{
  "encoder_patch_size": [4, 4],
  "decoder_activation": "gelu",
  "batch_size": 64,
  "epochs": 7.4,
  "lr_schedule": "step",
  "warmup_steps": 4700
}
Rows from block 11 of the encoder, named by matrix and row number. Rows with one number belong to one attention dimension. Each number is 50 + 12 x the weight over its row's rms, rounded and kept within 0 to 99. All counts start at 0. After the name is the row's rms in percent of the matrix's.
# q: window attention query, key and value (stacked) (encoder.blocks.11.attn.qkv.weight, 384x128, the q third), inputs 0-127
# k: window attention query, key and value (stacked) (encoder.blocks.11.attn.qkv.weight, 384x128, the k third), inputs 0-127
q.11 159:50 42 36 64 55 76 50 34 56 35 48 39 23 39 32 49 69 51 47 53 40 53 46 28 64 57 48 54 51 58 51 60 41 58 48 53 59 36 27 62 44 58 49 48 55 55 16 59 59 69 64 57 45 58 55 51 41 40 46 64 35 58 68 50 39 44 41 49 83 58 56 44 55 55 66 25 48 59 57 54 56 61 50 40 48 59 71 81 38 39 44 59 67 52 50 44 66 52 58 57 41 77 48 43 51 58 55 52 25 43 54 51 45 57 44 54 53 53 60 48 41 28 31 70 35 57 57 77
k.11 166:45 47 59 41 50 46 68 22 64 46 66 50 57 43 53 63 57 60 49 56 65 51 47 31 38 65 47 50 59 66 51 40 52 48 73 58 48 33 35 44 41 51 51 70 43 61 29 50 46 51 59 63 53 39 45 56 50 52 36 46 40 61 61 45 40 40 40 44 45 67 62 42 60 59 47 40 39 53 60 38 66 32 44 34 40 64 66 32 50 58 37 62 59 48 54 57 45 54 66 54 39 70 65 22 58 67 61 31 18 30 59 55 41 56 44 36 61 66 50 66 40 28 52 74 39 81 64 48
q.12 111:58 43 50 32 46 72 41 53 61 45 63 61 48 48 37 50 39 51 48 54 27 24 37 25 61 42 40 41 54 60 26 57 38 39 25 61 50 44 47 54 17 61 62 36 63 51 44 53 31 62 42 50 56 43 43 48 45 42 31 57 68 58 48 52 34 35 51 72 34 69 60 44 61 56 70 13 42 56 56 46 61 36 56 65 52 61 54 62 51 49 52 54 55 44 43 68 70 49 50 54 36 59 65 48 62 56 48 33 25 62 21 47 50 41 54 44 32 45 59 59 58 44 52 51 40 53 52 49
k.12 102:71 47 78 51 41 53 28 39 63 44 53 51 44 37 47 74 48 64 37 41 59 52 53 54 41 50 52 56 59 48 51 38 42 59 52 46 47 50 29 48 19 44 29 56 54 58 40 47 48 56 60 32 63 36 52 54 49 54 58 58 45 42 40 36 66 53 74 48 41 65 38 49 34 70 40 45 52 31 49 61 48 67 40 45 50 62 48 35 58 33 64 33 47 66 76 59 35 58 69 70 70 68 44 42 49 52 49 49 58 51 31 45 59 49 51 45 39 59 56 36 50 31 94 45 29 47 53 52
q.13 153:46 55 50 44 61 36 54 37 37 59 40 66 45 47 55 58 38 31 55 56 55 63 43 47 52 58 60 57 44 36 60 28 46 43 54 28 77 58 65 43 39 51 57 50 44 52 72 47 51 38 58 53 60 47 54 63 50 54 68 45 48 29 31 44 60 58 39 26 43 46 31 36 45 46 61 49 24 42 44 39 55 63 56 55 46 36 61 15 70 41 35 35 39 52 46 59 49 69 35 21 71 34 68 60 43 27 49 45 83 25 44 60 47 38 44 43 60 44 50 53 57 52 54 51 48 41 36 40
k.13 141:62 58 38 35 65 54 40 66 48 26 32 59 36 59 54 37 52 41 62 58 56 52 66 72 67 33 69 45 36 61 57 51 46 58 63 65 39 53 56 57 54 39 50 45 78 55 52 54 36 42 60 58 45 45 57 62 66 65 61 30 73 43 51 54 50 63 48 54 60 37 42 47 52 74 46 40 40 30 43 37 39 55 45 65 47 37 40 31 52 41 16 40 64 41 26 50 31 57 31 34 64 27 62 50 44 37 51 46 52 51 56 55 61 44 41 44 63 46 46 52 21 64 51 45 47 34 36 48
q.14 137:23 51 46 55 36 37 48 43 70 54 59 38 53 52 60 26 49 61 55 35 51 61 43 50 60 36 35 41 66 32 31 52 62 43 39 72 46 55 50 50 55 41 32 33 36 55 42 40 29 49 48 45 66 33 60 58 46 90 35 55 46 61 43 51 55 67 40 34 53 62 39 43 65 37 58 55 34 56 36 64 40 52 30 37 55 67 61 55 45 47 40 62 50 37 49 62 41 39 32 46 39 35 40 46 68 54 53 48 32 43 49 60 22 61 62 64 51 68 43 40 67 59 56 40 28 53 67 50
k.14 129:57 60 63 46 49 39 59 35 60 48 50 55 64 50 56 47 45 38 64 40 63 39 58 33 70 68 29 65 41 41 46 68 50 61 35 51 60 60 63 45 44 52 63 28 32 54 46 63 49 36 28 65 62 50 28 18 49 53 65 69 48 51 74 41 46 69 52 36 64 30 71 58 51 53 65 38 36 38 52 43 48 54 52 36 36 56 51 54 63 63 65 62 56 46 56 46 39 27 35 59 51 53 44 54 60 57 58 68 37 59 57 52 54 72 52 22 43 40 44 62 61 64 52 55 40 57 28 67
q.15 117:52 54 45 15 24 48 31 46 56 40 38 62 41 76 56 48 36 39 47 49 33 55 52 39 42 58 55 52 61 66 36 35 18 50 66 35 39 38 28 51 50 42 75 56 51 54 37 71 39 70 44 39 69 31 38 44 60 38 40 46 45 57 53 76 43 28 52 48 65 47 51 34 54 52 44 67 62 40 56 46 41 57 38 55 56 37 45 48 55 45 59 59 58 73 49 39 49 49 61 45 61 66 22 56 31 42 57 50 32 60 33 47 48 30 35 56 54 45 51 47 46 40 31 51 54 49 60 52
k.15 118:31 78 46 55 35 31 65 37 49 54 67 62 52 43 48 60 64 56 65 65 54 36 36 46 63 60 53 43 70 63 50 89 66 43 53 60 35 51 45 30 44 60 65 47 52 71 45 58 48 52 69 45 35 50 60 48 28 43 49 62 53 58 68 34 37 61 49 58 56 62 37 39 64 09 67 55 46 52 29 52 45 62 37 58 46 54 37 39 36 48 57 81 37 52 50 51 55 73 64 50 44 44 51 40 41 44 54 39 40 36 50 61 48 45 56 50 54 59 41 60 45 45 58 60 55 53 67 42
q.16 113:46 43 44 46 46 31 59 46 29 28 49 46 49 39 49 43 46 74 42 45 48 51 31 25 42 55 66 52 34 48 57 61 38 66 70 43 46 54 41 54 36 45 66 40 44 30 55 65 26 57 71 51 53 41 35 57 45 39 66 35 37 42 49 55 56 41 42 60 53 57 25 43 33 43 50 52 38 48 20 43 60 81 41 47 59 43 53 22 61 40 34 42 62 56 56 59 47 37 36 38 51 49 53 64 32 47 57 35 52 58 49 55 33 39 34 58 63 43 39 69 51 56 48 41 70 47 22 36
k.16 127:53 53 35 57 42 46 35 48 55 56 73 65 38 45 56 45 26 72 79 66 63 44 46 53 48 62 34 40 46 54 56 42 36 47 62 56 47 55 28 50 65 43 38 56 79 58 55 49 52 49 64 45 50 43 60 70 50 62 32 48 41 56 61 45 54 44 52 12 61 56 39 47 51 67 68 76 38 40 37 38 48 62 38 64 53 55 52 50 50 22 36 45 55 39 54 73 56 61 40 64 59 52 53 73 32 40 38 48 36 43 46 48 41 33 38 34 69 60 43 64 45 58 52 36 48 33 59 39
q.17 140:39 51 53 47 55 40 44 33 67 29 42 66 38 40 42 32 59 67 70 36 56 59 54 57 59 46 74 61 47 44 46 64 47 55 41 65 52 51 41 74 44 43 36 32 55 55 45 51 42 48 62 50 78 44 42 36 51 39 58 47 57 42 55 47 43 68 45 41 67 59 31 33 52 66 51 35 22 41 28 40 58 66 59 43 48 32 75 34 61 41 35 42 44 33 64 50 47 45 54 47 68 50 72 70 35 61 41 56 40 61 36 55 49 61 35 56 49 29 37 61 51 72 47 60 44 49 34 31
k.17 142:45 42 36 50 56 47 36 24 55 64 68 74 35 80 69 52 55 43 61 48 58 59 63 41 42 42 56 51 44 52 57 42 40 53 77 49 45 59 26 49 48 43 50 51 70 51 33 40 67 48 55 38 60 38 45 45 45 49 52 47 62 55 49 51 45 55 34 43 62 42 46 58 47 50 55 32 40 39 32 42 52 68 41 43 40 54 74 39 68 24 40 47 57 39 51 81 45 43 11 71 50 50 43 59 30 60 41 43 38 39 35 56 49 39 39 35 63 45 44 54 45 81 40 54 51 48 45 39
q.18 141:60 61 54 58 59 51 76 62 49 50 62 31 62 46 58 55 43 57 31 53 43 39 20 38 42 34 36 16 68 60 59 46 62 54 47 46 45 44 67 42 48 69 62 62 38 50 46 49 64 30 38 45 41 43 35 76 58 31 58 45 47 47 31 34 53 47 62 45 43 44 41 46 49 35 49 57 59 57 56 57 61 24 53 45 59 50 45 52 47 67 77 43 58 54 59 45 63 42 47 43 37 43 52 28 49 33 50 66 64 62 55 47 32 36 80 63 55 58 42 33 58 42 72 45 63 40 62 60
k.18 124:55 52 61 60 39 32 50 79 46 48 64 32 47 48 51 26 36 26 55 56 53 39 37 43 73 53 50 56 62 63 56 39 55 50 53 44 37 58 53 41 57 64 33 41 27 46 67 56 58 39 60 65 50 63 58 36 53 44 37 34 37 44 59 37 64 33 66 50 46 58 65 34 37 56 65 52 72 51 63 47 24 29 62 52 62 43 32 46 67 59 58 24 40 53 57 47 64 40 71 54 33 37 40 42 44 47 62 37 54 62 37 48 51 61 50 54 68 34 60 55 50 47 63 43 65 35 54 80
q.19 145:40 26 44 56 50 56 44 36 48 36 60 42 31 51 43 47 61 45 36 53 41 57 50 32 59 52 45 54 63 58 49 45 39 50 40 52 47 41 39 56 36 52 47 74 62 51 05 67 61 60 57 51 60 51 40 37 39 34 46 50 37 72 43 55 40 38 50 43 54 60 53 47 50 50 51 43 60 61 49 66 59 40 38 42 52 50 31 70 44 41 67 67 55 74 66 46 44 55 66 70 38 71 46 42 63 73 63 54 40 49 42 60 52 27 29 46 43 56 51 49 38 19 62 71 45 77 60 50
k.19 136:52 70 52 42 39 54 67 41 58 35 59 64 65 38 55 64 76 54 59 44 37 35 26 51 30 60 31 44 55 58 36 54 74 48 53 65 53 46 30 60 40 63 50 34 54 53 27 52 60 56 56 70 33 65 61 44 41 58 39 64 35 67 56 46 47 41 30 56 34 56 55 45 67 51 65 67 54 65 52 54 68 49 49 41 45 67 33 43 53 38 56 46 49 67 57 62 46 46 79 77 37 49 50 35 66 46 65 40 26 55 38 45 61 49 54 49 51 45 65 63 45 31 45 66 47 56 57 66
q.20 133:51 44 46 61 38 41 27 47 42 61 69 48 35 62 63 68 62 68 69 54 50 62 65 38 46 57 52 52 55 41 70 56 47 46 61 41 64 22 42 40 76 31 52 43 51 39 47 66 48 73 49 41 47 68 40 17 33 43 57 40 28 52 52 53 59 55 36 46 38 48 53 66 51 32 37 33 68 50 38 44 65 54 54 42 30 32 35 40 55 52 50 50 52 44 76 33 60 38 59 78 43 34 45 44 63 72 50 48 44 29 48 42 44 46 55 38 42 59 68 46 61 44 41 49 45 52 53 58
k.20 130:39 54 54 46 55 66 51 46 39 46 38 60 47 22 34 50 58 45 19 48 41 60 41 37 55 56 39 34 47 52 49 65 57 45 28 44 66 55 53 27 77 48 72 48 49 59 47 39 46 53 36 34 27 60 58 65 40 53 59 47 60 55 50 66 66 76 51 57 32 59 44 30 56 45 49 81 51 45 50 57 70 38 42 41 29 75 38 50 36 46 39 50 40 27 53 54 42 59 52 72 41 46 40 42 68 46 56 59 43 57 44 60 64 54 60 56 40 38 55 43 61 36 38 46 76 61 41 58
q.21 136:54 46 54 42 43 60 72 62 47 39 48 33 53 54 42 62 44 38 26 52 44 43 45 48 34 38 73 60 70 53 35 55 41 63 45 36 28 53 39 65 39 58 48 47 58 36 43 57 55 69 39 58 57 38 62 49 58 53 35 60 40 66 65 70 39 46 63 56 33 51 61 55 54 67 51 45 52 56 39 63 45 27 51 55 66 64 45 78 33 50 56 69 43 71 39 54 40 54 72 45 33 77 46 53 39 41 72 50 25 67 60 55 46 36 26 66 44 47 64 57 46 27 66 53 51 62 47 54
k.21 127:72 49 59 43 31 57 62 27 55 43 76 32 58 41 42 57 25 63 45 53 50 31 34 63 41 43 56 64 74 50 33 57 52 62 77 59 31 54 51 61 22 58 37 46 28 40 44 48 57 46 60 49 51 35 56 45 57 46 56 60 30 64 47 41 45 48 50 39 36 51 53 61 56 35 76 53 55 46 75 41 44 43 61 48 63 63 50 47 46 61 66 64 51 58 53 62 53 47 73 49 31 62 38 64 59 31 66 42 50 39 46 46 46 61 57 47 50 67 55 43 52 40 63 74 27 54 33 58
q.22 164:36 43 48 54 51 36 50 28 28 58 41 62 58 30 42 55 63 50 57 46 62 41 48 20 58 59 59 52 26 36 61 52 47 57 56 58 72 51 54 62 63 49 20 56 54 52 29 59 37 34 32 46 61 50 43 57 39 40 52 42 47 51 40 45 42 51 42 36 52 67 50 61 41 38 46 55 37 37 31 77 68 82 49 43 28 46 56 68 59 35 43 58 45 43 68 56 53 35 36 60 60 59 47 30 63 48 39 34 60 26 57 47 45 53 45 33 48 68 33 69 52 37 45 58 51 54 51 31
k.22 152:61 50 36 55 52 50 37 39 56 44 27 66 29 50 37 52 64 48 55 54 58 58 56 48 59 58 33 61 40 63 37 58 29 48 67 50 59 47 46 63 59 50 57 42 66 44 42 62 53 54 46 50 67 41 48 40 60 48 36 38 53 55 51 81 50 62 41 54 75 28 48 62 61 76 52 31 47 44 27 47 66 56 59 50 24 53 63 56 40 37 29 51 76 31 82 50 49 45 46 64 33 62 42 66 49 66 41 49 43 59 45 53 63 33 52 32 59 50 43 46 19 65 44 63 55 44 64 46
q.23 127:51 66 66 66 60 58 64 38 58 28 55 38 63 34 49 54 48 50 45 34 55 41 29 30 48 57 53 39 47 56 60 70 64 52 64 40 61 52 61 63 45 68 57 60 41 39 19 65 51 54 38 64 67 62 46 56 36 39 48 69 39 51 24 49 53 36 45 61 42 52 36 45 54 55 39 43 62 38 50 55 69 42 70 49 44 36 45 43 38 63 53 49 36 44 55 37 59 40 77 72 41 54 82 53 52 59 65 28 61 48 55 41 48 59 62 58 59 41 58 61 76 32 74 52 41 55 50 50
k.23 118:40 54 33 55 49 68 27 70 53 55 68 41 47 45 31 56 45 30 29 51 48 47 61 57 46 53 48 49 52 32 51 48 60 39 64 49 44 35 40 57 37 61 30 51 61 33 20 54 61 70 51 50 53 73 55 59 38 35 40 57 49 60 49 48 60 30 53 49 82 56 63 38 37 58 48 48 75 43 56 38 45 31 40 50 62 38 37 60 37 64 65 24 58 65 53 54 60 58 65 55 35 59 25 49 34 41 34 49 59 57 63 53 58 32 43 70 65 41 60 33 41 42 57 57 45 46 37 57
q.24 129:63 64 49 45 56 38 63 65 33 54 71 20 36 38 47 53 60 42 64 45 39 42 19 46 43 61 48 43 63 51 62 57 52 56 48 36 40 59 57 59 49 29 45 47 55 43 57 51 76 31 46 41 39 59 43 53 44 49 62 45 40 34 33 49 56 25 57 67 32 55 50 63 36 20 49 62 53 51 38 48 38 42 49 55 38 52 34 33 61 55 69 28 66 66 39 40 49 38 39 47 39 40 41 51 50 06 53 44 65 36 46 32 39 64 43 55 52 53 36 43 45 56 46 42 53 59 56 60
k.24 111:52 49 75 62 53 57 38 63 51 57 46 28 37 48 39 49 45 40 44 62 56 31 37 59 73 49 25 57 64 39 57 53 23 56 89 66 47 47 64 53 68 50 40 55 46 46 64 31 61 31 50 73 46 31 69 49 61 57 53 49 50 53 47 45 43 40 52 42 29 43 39 60 43 42 75 73 46 51 60 52 56 41 68 63 37 62 34 39 58 57 64 48 50 41 52 56 49 66 61 29 50 54 60 51 32 35 47 55 41 61 76 67 45 52 56 53 53 29 55 48 41 70 37 45 46 47 52 62
q.25 122:39 46 50 60 55 44 49 68 55 42 53 37 59 55 56 45 27 62 50 62 39 65 48 47 42 49 58 33 59 49 56 74 57 56 45 36 57 59 63 58 88 40 48 47 50 60 71 59 65 38 59 40 41 48 42 42 43 42 51 27 53 64 57 37 62 49 39 50 50 58 16 54 36 39 55 41 49 55 55 62 68 30 59 40 51 56 45 47 87 67 72 33 41 59 49 38 58 38 56 69 44 36 63 64 41 58 55 45 55 48 40 65 45 67 61 57 40 38 53 64 41 57 80 53 67 64 51 69
k.25 134:62 44 50 49 37 47 52 60 34 59 49 45 34 30 52 41 47 34 32 50 31 49 58 54 39 49 42 30 36 58 40 61 62 40 38 35 57 58 78 37 73 35 76 42 41 30 68 36 61 40 65 45 34 53 57 37 47 46 64 19 40 69 40 54 55 40 40 47 61 46 36 51 37 43 61 62 65 38 52 36 51 23 48 51 43 50 53 44 55 59 58 31 54 54 49 49 43 40 60 67 53 31 28 35 73 48 59 58 38 54 51 48 57 49 55 60 33 29 54 36 58 64 51 34 72 38 44 63
q.26 128:63 41 43 61 38 63 50 48 27 47 37 52 65 58 24 62 75 61 64 46 62 34 41 51 29 52 43 37 57 36 57 54 36 45 50 63 40 53 38 52 44 57 59 56 54 41 40 39 44 43 30 58 48 61 50 59 47 25 51 28 29 41 45 46 63 60 42 44 35 57 58 73 46 66 44 37 35 47 57 54 58 55 53 38 34 79 50 82 43 50 82 55 56 59 49 47 78 68 78 63 57 54 54 26 52 58 55 40 48 44 50 40 47 38 49 41 44 55 44 67 63 47 56 45 61 36 58 55
k.26 123:57 55 59 47 45 47 56 53 73 48 55 49 51 62 48 64 21 53 44 55 60 44 39 46 35 65 55 52 38 75 32 45 38 51 90 51 50 35 49 58 38 44 59 42 64 45 39 23 76 43 41 54 70 49 51 33 38 36 45 61 43 50 61 48 39 37 65 47 40 79 57 56 63 50 58 56 34 45 56 50 61 44 53 49 56 49 49 57 59 60 57 29 63 42 59 57 40 41 60 50 39 66 47 39 31 48 38 55 44 30 47 59 22 61 60 33 53 70 57 55 39 39 54 39 45 66 74 75
q.27 126:55 62 53 29 63 58 61 51 61 46 35 48 42 28 37 24 34 55 48 45 47 40 59 68 72 57 60 46 42 42 45 68 49 34 27 50 46 57 42 68 20 60 52 66 56 57 48 52 58 30 75 52 38 55 56 40 58 57 17 53 57 35 50 43 45 34 57 55 41 46 49 19 44 70 63 50 35 39 67 54 31 28 63 54 58 63 36 31 55 55 51 36 55 74 42 64 49 60 57 50 41 60 43 59 60 48 44 48 44 62 42 57 59 58 60 49 41 56 23 42 53 38 36 60 45 65 46 51
k.27 102:45 37 58 52 60 62 35 67 38 39 48 47 80 66 60 43 65 85 46 57 35 32 48 53 39 61 62 65 55 43 44 42 56 45 62 54 26 44 19 50 28 57 29 65 46 45 49 43 76 62 66 63 51 50 55 42 56 56 42 57 51 46 47 51 57 53 46 63 49 53 72 42 51 57 37 40 47 55 51 64 64 34 37 64 64 51 63 51 67 39 45 64 52 72 27 55 22 42 47 33 51 48 53 52 42 64 54 36 46 36 34 32 58 50 59 63 54 56 56 46 48 45 82 45 53 46 60 60
q.28 139:62 37 46 36 30 64 56 51 58 39 58 40 38 52 49 21 64 69 59 58 32 45 43 56 66 55 45 41 63 66 32 71 45 61 33 75 49 49 33 77 37 57 49 47 37 53 45 43 43 48 46 53 44 59 45 52 40 65 30 58 55 60 63 45 40 60 69 63 61 63 52 32 45 66 48 50 34 41 60 57 46 53 48 50 49 59 48 57 57 45 54 42 41 53 25 51 50 36 52 52 51 67 32 65 34 56 67 36 19 70 33 54 36 69 34 52 41 61 54 44 65 67 52 52 48 65 63 77
k.28 128:41 48 64 73 31 56 49 34 71 64 69 51 56 52 45 36 60 56 34 52 65 48 52 36 31 73 35 33 81 50 47 53 59 36 73 72 53 35 41 37 41 43 59 45 47 48 18 40 48 43 53 55 64 43 40 43 48 53 36 65 40 60 65 38 53 52 43 44 34 58 50 53 56 48 54 65 45 46 62 42 69 43 51 32 44 39 74 32 66 68 58 56 47 49 69 64 55 59 56 52 47 47 44 49 27 61 59 55 28 23 51 53 28 46 48 33 48 48 48 58 53 47 44 38 29 42 62 49
q.29 106:56 42 54 48 44 49 54 85 43 55 66 49 64 58 42 38 43 60 42 50 47 55 56 51 52 35 46 56 74 47 37 51 40 48 29 57 25 64 44 45 58 43 53 59 50 45 66 31 49 51 54 63 19 48 27 53 49 41 38 60 52 48 45 46 25 42 63 60 56 41 69 31 30 64 42 72 34 25 43 39 51 52 54 50 44 50 47 63 49 45 54 57 30 56 54 61 54 33 59 52 43 60 47 64 21 52 39 60 50 77 43 60 44 57 62 43 42 34 24 55 41 73 60 52 39 50 45 78
k.29 110:46 67 40 68 69 61 33 37 33 66 57 46 43 55 49 59 56 32 38 38 19 50 47 37 24 43 39 41 58 51 55 22 59 35 29 55 65 68 50 32 43 66 60 64 47 13 45 29 43 58 60 63 55 58 46 60 50 51 50 45 51 43 46 48 64 49 51 44 55 70 40 55 34 38 32 58 49 70 45 72 38 54 62 32 65 40 51 48 58 58 54 51 38 46 54 55 67 28 55 58 61 43 47 56 40 60 42 54 67 39 50 60 53 50 40 36 65 54 30 49 51 71 26 45 47 42 55 51
q.30 114:56 60 59 49 61 57 48 33 79 63 53 64 37 51 63 42 35 37 44 52 41 37 60 65 56 51 60 30 49 67 58 61 66 35 34 61 47 54 57 37 45 43 41 64 49 71 36 48 58 47 60 46 28 51 35 42 46 61 61 50 69 45 39 48 49 65 64 26 55 44 43 32 48 73 62 58 56 63 75 48 63 26 66 57 59 34 42 37 69 60 65 48 40 41 63 52 45 47 53 56 52 79 28 58 42 53 53 81 59 55 40 50 50 57 70 40 56 32 47 55 53 39 46 71 58 47 50 32
k.30 117:39 58 71 53 50 65 35 57 48 68 40 54 61 51 43 41 76 54 48 51 52 60 50 53 46 22 69 46 53 39 63 64 69 48 53 43 56 52 46 38 65 54 34 39 54 49 60 49 69 58 58 56 40 66 57 40 47 42 54 52 50 56 53 57 52 60 43 71 57 43 63 70 47 47 44 47 70 54 53 89 32 46 57 44 73 44 27 36 50 61 42 51 44 52 39 34 51 41 52 62 41 48 38 46 61 76 36 46 37 71 31 53 68 33 45 63 38 26 47 49 76 49 54 35 61 23 57 59
q.31 142:57 47 40 75 47 46 67 47 34 56 56 31 67 41 54 44 44 29 48 41 41 39 38 43 30 67 42 42 70 49 65 40 56 62 53 47 51 63 39 32 67 34 54 59 63 72 39 49 66 34 52 64 20 61 22 49 46 29 49 54 41 48 54 55 47 40 58 58 44 51 32 46 36 60 39 60 64 67 71 69 64 34 64 57 52 58 43 43 60 50 76 46 33 59 65 49 45 52 71 50 40 70 44 44 65 39 59 66 55 68 51 55 62 45 48 42 51 34 50 56 35 30 61 53 58 51 65 48
k.31 127:60 37 44 49 52 54 44 53 61 55 67 50 63 37 43 31 56 40 47 52 45 40 32 46 50 43 43 25 74 27 51 50 66 50 63 49 72 56 60 42 60 60 38 35 56 32 54 46 79 47 58 68 39 67 57 33 57 46 31 46 27 58 57 38 62 44 49 58 68 57 48 51 62 39 44 59 79 50 61 56 57 37 45 35 54 47 39 55 51 64 57 27 31 69 49 42 60 51 55 63 30 22 48 51 50 42 43 47 60 37 46 46 42 17 68 55 65 53 42 53 53 44 63 47 24 53 69 55
q.32 073:29 34 57 62 32 48 49 81 61 28 59 46 34 59 38 47 72 54 26 77 45 52 31 44 56 42 57 45 47 60 58 45 58 35 40 40 42 34 67 59 41 51 60 37 48 24 36 51 40 63 42 39 50 42 53 63 61 57 38 70 34 47 62 28 60 44 49 53 59 59 21 33 43 49 53 55 68 46 50 50 25 53 40 42 54 58 67 59 58 58 61 59 48 54 53 52 37 51 65 31 49 49 67 40 44 53 46 32 60 45 32 44 55 43 59 62 36 38 38 47 28 67 45 31 43 62 61 43
k.32 084:48 33 68 58 46 33 25 59 50 51 68 58 54 48 42 63 43 57 42 36 49 62 40 64 40 51 64 63 42 40 50 35 38 46 50 55 42 64 36 50 40 61 57 43 38 54 43 44 58 54 54 31 43 64 50 33 51 46 64 61 61 34 76 66 45 58 42 59 59 49 20 37 48 45 44 78 85 37 79 58 27 72 45 38 32 53 60 54 44 34 48 47 71 49 52 61 28 47 34 56 49 25 38 48 37 45 34 64 44 36 49 56 44 33 41 61 45 47 48 45 47 40 43 56 58 43 63 52
q.33 091:28 44 23 48 52 31 53 63 52 41 39 50 43 43 40 39 58 48 74 70 44 41 57 50 26 29 51 48 61 47 41 43 40 57 57 41 53 42 39 56 62 37 58 60 58 72 68 64 55 39 27 64 33 59 49 49 46 51 59 44 55 41 58 40 35 48 72 55 57 32 48 52 74 45 54 53 39 40 23 52 57 53 39 56 56 40 79 31 61 62 48 60 81 58 58 54 55 62 49 68 45 54 52 57 67 54 40 31 52 68 66 58 65 30 68 48 46 53 38 69 46 36 60 64 45 42 53 59
k.33 100:31 45 37 75 28 48 46 50 60 50 67 48 58 54 46 39 54 50 80 63 56 59 60 52 41 31 43 44 50 69 55 66 44 52 63 60 50 46 74 59 57 38 49 47 53 50 48 55 66 48 47 54 52 50 48 59 51 35 43 58 47 43 69 49 33 33 62 68 52 35 26 35 59 47 52 53 44 47 49 43 69 30 54 52 69 47 46 36 48 63 67 54 45 46 56 58 50 69 70 49 47 84 42 74 54 40 55 58 35 66 52 24 37 64 32 42 68 57 46 65 40 54 46 56 46 60 61 86
q.34 091:71 74 28 50 51 34 49 40 36 54 53 49 62 55 68 48 70 37 55 37 41 75 64 54 69 64 51 64 38 56 33 37 60 59 48 66 71 45 50 46 63 58 49 64 55 43 61 42 41 39 63 33 65 49 39 39 60 69 49 69 37 59 45 64 54 50 56 46 55 60 42 55 59 34 29 63 45 50 50 65 63 59 47 41 67 56 39 43 39 46 35 26 34 48 44 59 34 48 39 67 31 46 33 23 46 54 41 44 42 35 35 51 73 51 42 51 52 62 50 50 63 63 51 68 46 19 50 58
k.34 104:47 69 49 51 52 55 73 44 59 50 48 43 51 46 59 44 42 49 48 28 38 45 38 46 22 43 46 43 64 72 63 53 61 59 39 26 52 69 44 35 61 42 33 27 55 49 57 42 49 56 65 42 61 46 54 34 62 54 69 33 51 58 46 49 56 61 48 47 57 75 45 59 78 27 40 72 52 38 59 39 47 56 52 42 63 39 65 33 57 52 38 43 39 52 43 52 57 54 43 60 53 45 60 36 73 61 70 38 68 26 33 72 74 62 72 54 50 39 49 53 61 42 37 41 45 33 40 51
q.35 089:43 34 51 69 40 49 43 63 95 57 46 50 52 70 48 47 46 33 46 58 45 61 51 38 57 57 52 62 41 57 50 74 43 62 58 53 36 49 50 53 74 44 70 69 69 68 51 58 60 53 54 37 61 44 66 60 48 42 69 64 30 49 44 66 40 45 48 58 52 55 49 61 61 27 26 65 34 54 29 49 41 63 75 34 57 65 55 51 51 41 38 44 59 52 55 26 55 56 57 55 51 54 48 42 44 56 58 53 44 49 38 56 54 62 33 45 45 40 41 59 67 48 77 66 48 35 74 63
k.35 098:29 57 56 34 48 60 37 83 53 45 31 30 48 53 41 56 52 35 46 53 45 62 59 40 58 55 34 60 60 45 44 66 32 44 53 76 66 37 44 65 69 52 54 49 62 62 27 70 33 63 49 49 67 43 51 63 66 67 66 63 42 62 61 61 42 42 55 66 48 58 29 55 40 49 44 70 57 36 51 47 49 52 70 53 46 53 54 63 48 59 36 38 44 68 57 35 52 62 56 61 35 21 45 51 41 47 54 34 49 57 65 45 34 45 54 61 47 22 58 40 50 29 61 34 31 52 52 60
q.36 080:54 73 34 41 66 54 51 56 63 34 60 55 39 44 57 64 52 44 44 53 51 49 49 30 78 60 81 51 47 47 38 28 56 41 53 60 52 49 54 31 37 64 35 59 16 32 60 48 49 52 62 49 56 60 47 57 35 37 53 43 46 63 57 50 63 63 38 41 48 59 46 41 55 38 64 31 56 68 61 52 48 38 44 56 66 41 40 42 65 56 54 46 37 54 53 34 60 51 66 54 46 72 55 41 69 47 70 19 54 59 26 64 36 34 46 70 38 70 52 40 51 37 60 61 61 61 53 37
k.36 097:43 59 69 41 67 61 44 60 50 51 44 74 40 54 57 54 52 60 52 42 49 52 54 42 43 46 75 61 34 40 57 40 48 66 36 27 53 38 50 55 49 35 59 45 30 56 66 69 51 53 60 60 53 52 35 60 43 63 55 42 67 59 58 38 50 47 41 60 72 59 50 51 59 87 59 52 66 91 57 55 69 41 54 29 43 78 50 65 43 66 39 63 42 54 38 45 37 37 46 33 55 58 33 67 52 56 59 37 48 42 49 67 48 56 45 57 38 76 36 39 58 54 36 45 39 59 64 53
q.37 083:40 51 68 53 47 68 45 45 59 40 51 33 35 44 64 56 48 35 47 71 57 31 29 22 70 46 23 37 57 74 39 46 51 41 72 58 32 57 40 50 67 49 67 64 48 66 58 51 53 57 53 44 62 66 60 71 52 65 51 41 48 47 50 56 53 52 76 40 52 55 55 36 38 44 54 58 63 51 59 41 33 34 29 61 62 59 52 50 45 49 39 30 57 54 22 47 49 48 36 61 52 62 22 40 71 52 38 29 61 51 70 51 34 57 36 56 63 58 44 38 35 45 45 50 41 44 49 45
k.37 089:30 36 51 47 57 56 57 47 38 61 35 54 51 36 38 70 42 42 48 39 38 47 53 45 43 51 49 43 40 49 45 48 47 35 74 65 28 39 47 34 62 35 78 54 62 53 33 48 61 43 44 66 54 39 36 53 50 50 35 25 62 64 51 46 43 48 49 52 67 58 62 31 25 44 37 58 56 50 49 63 50 39 45 40 35 49 74 59 64 32 34 50 62 52 48 62 49 38 42 44 70 39 29 71 75 55 27 41 57 44 45 36 44 44 35 30 31 34 35 39 55 53 53 60 33 68 67 50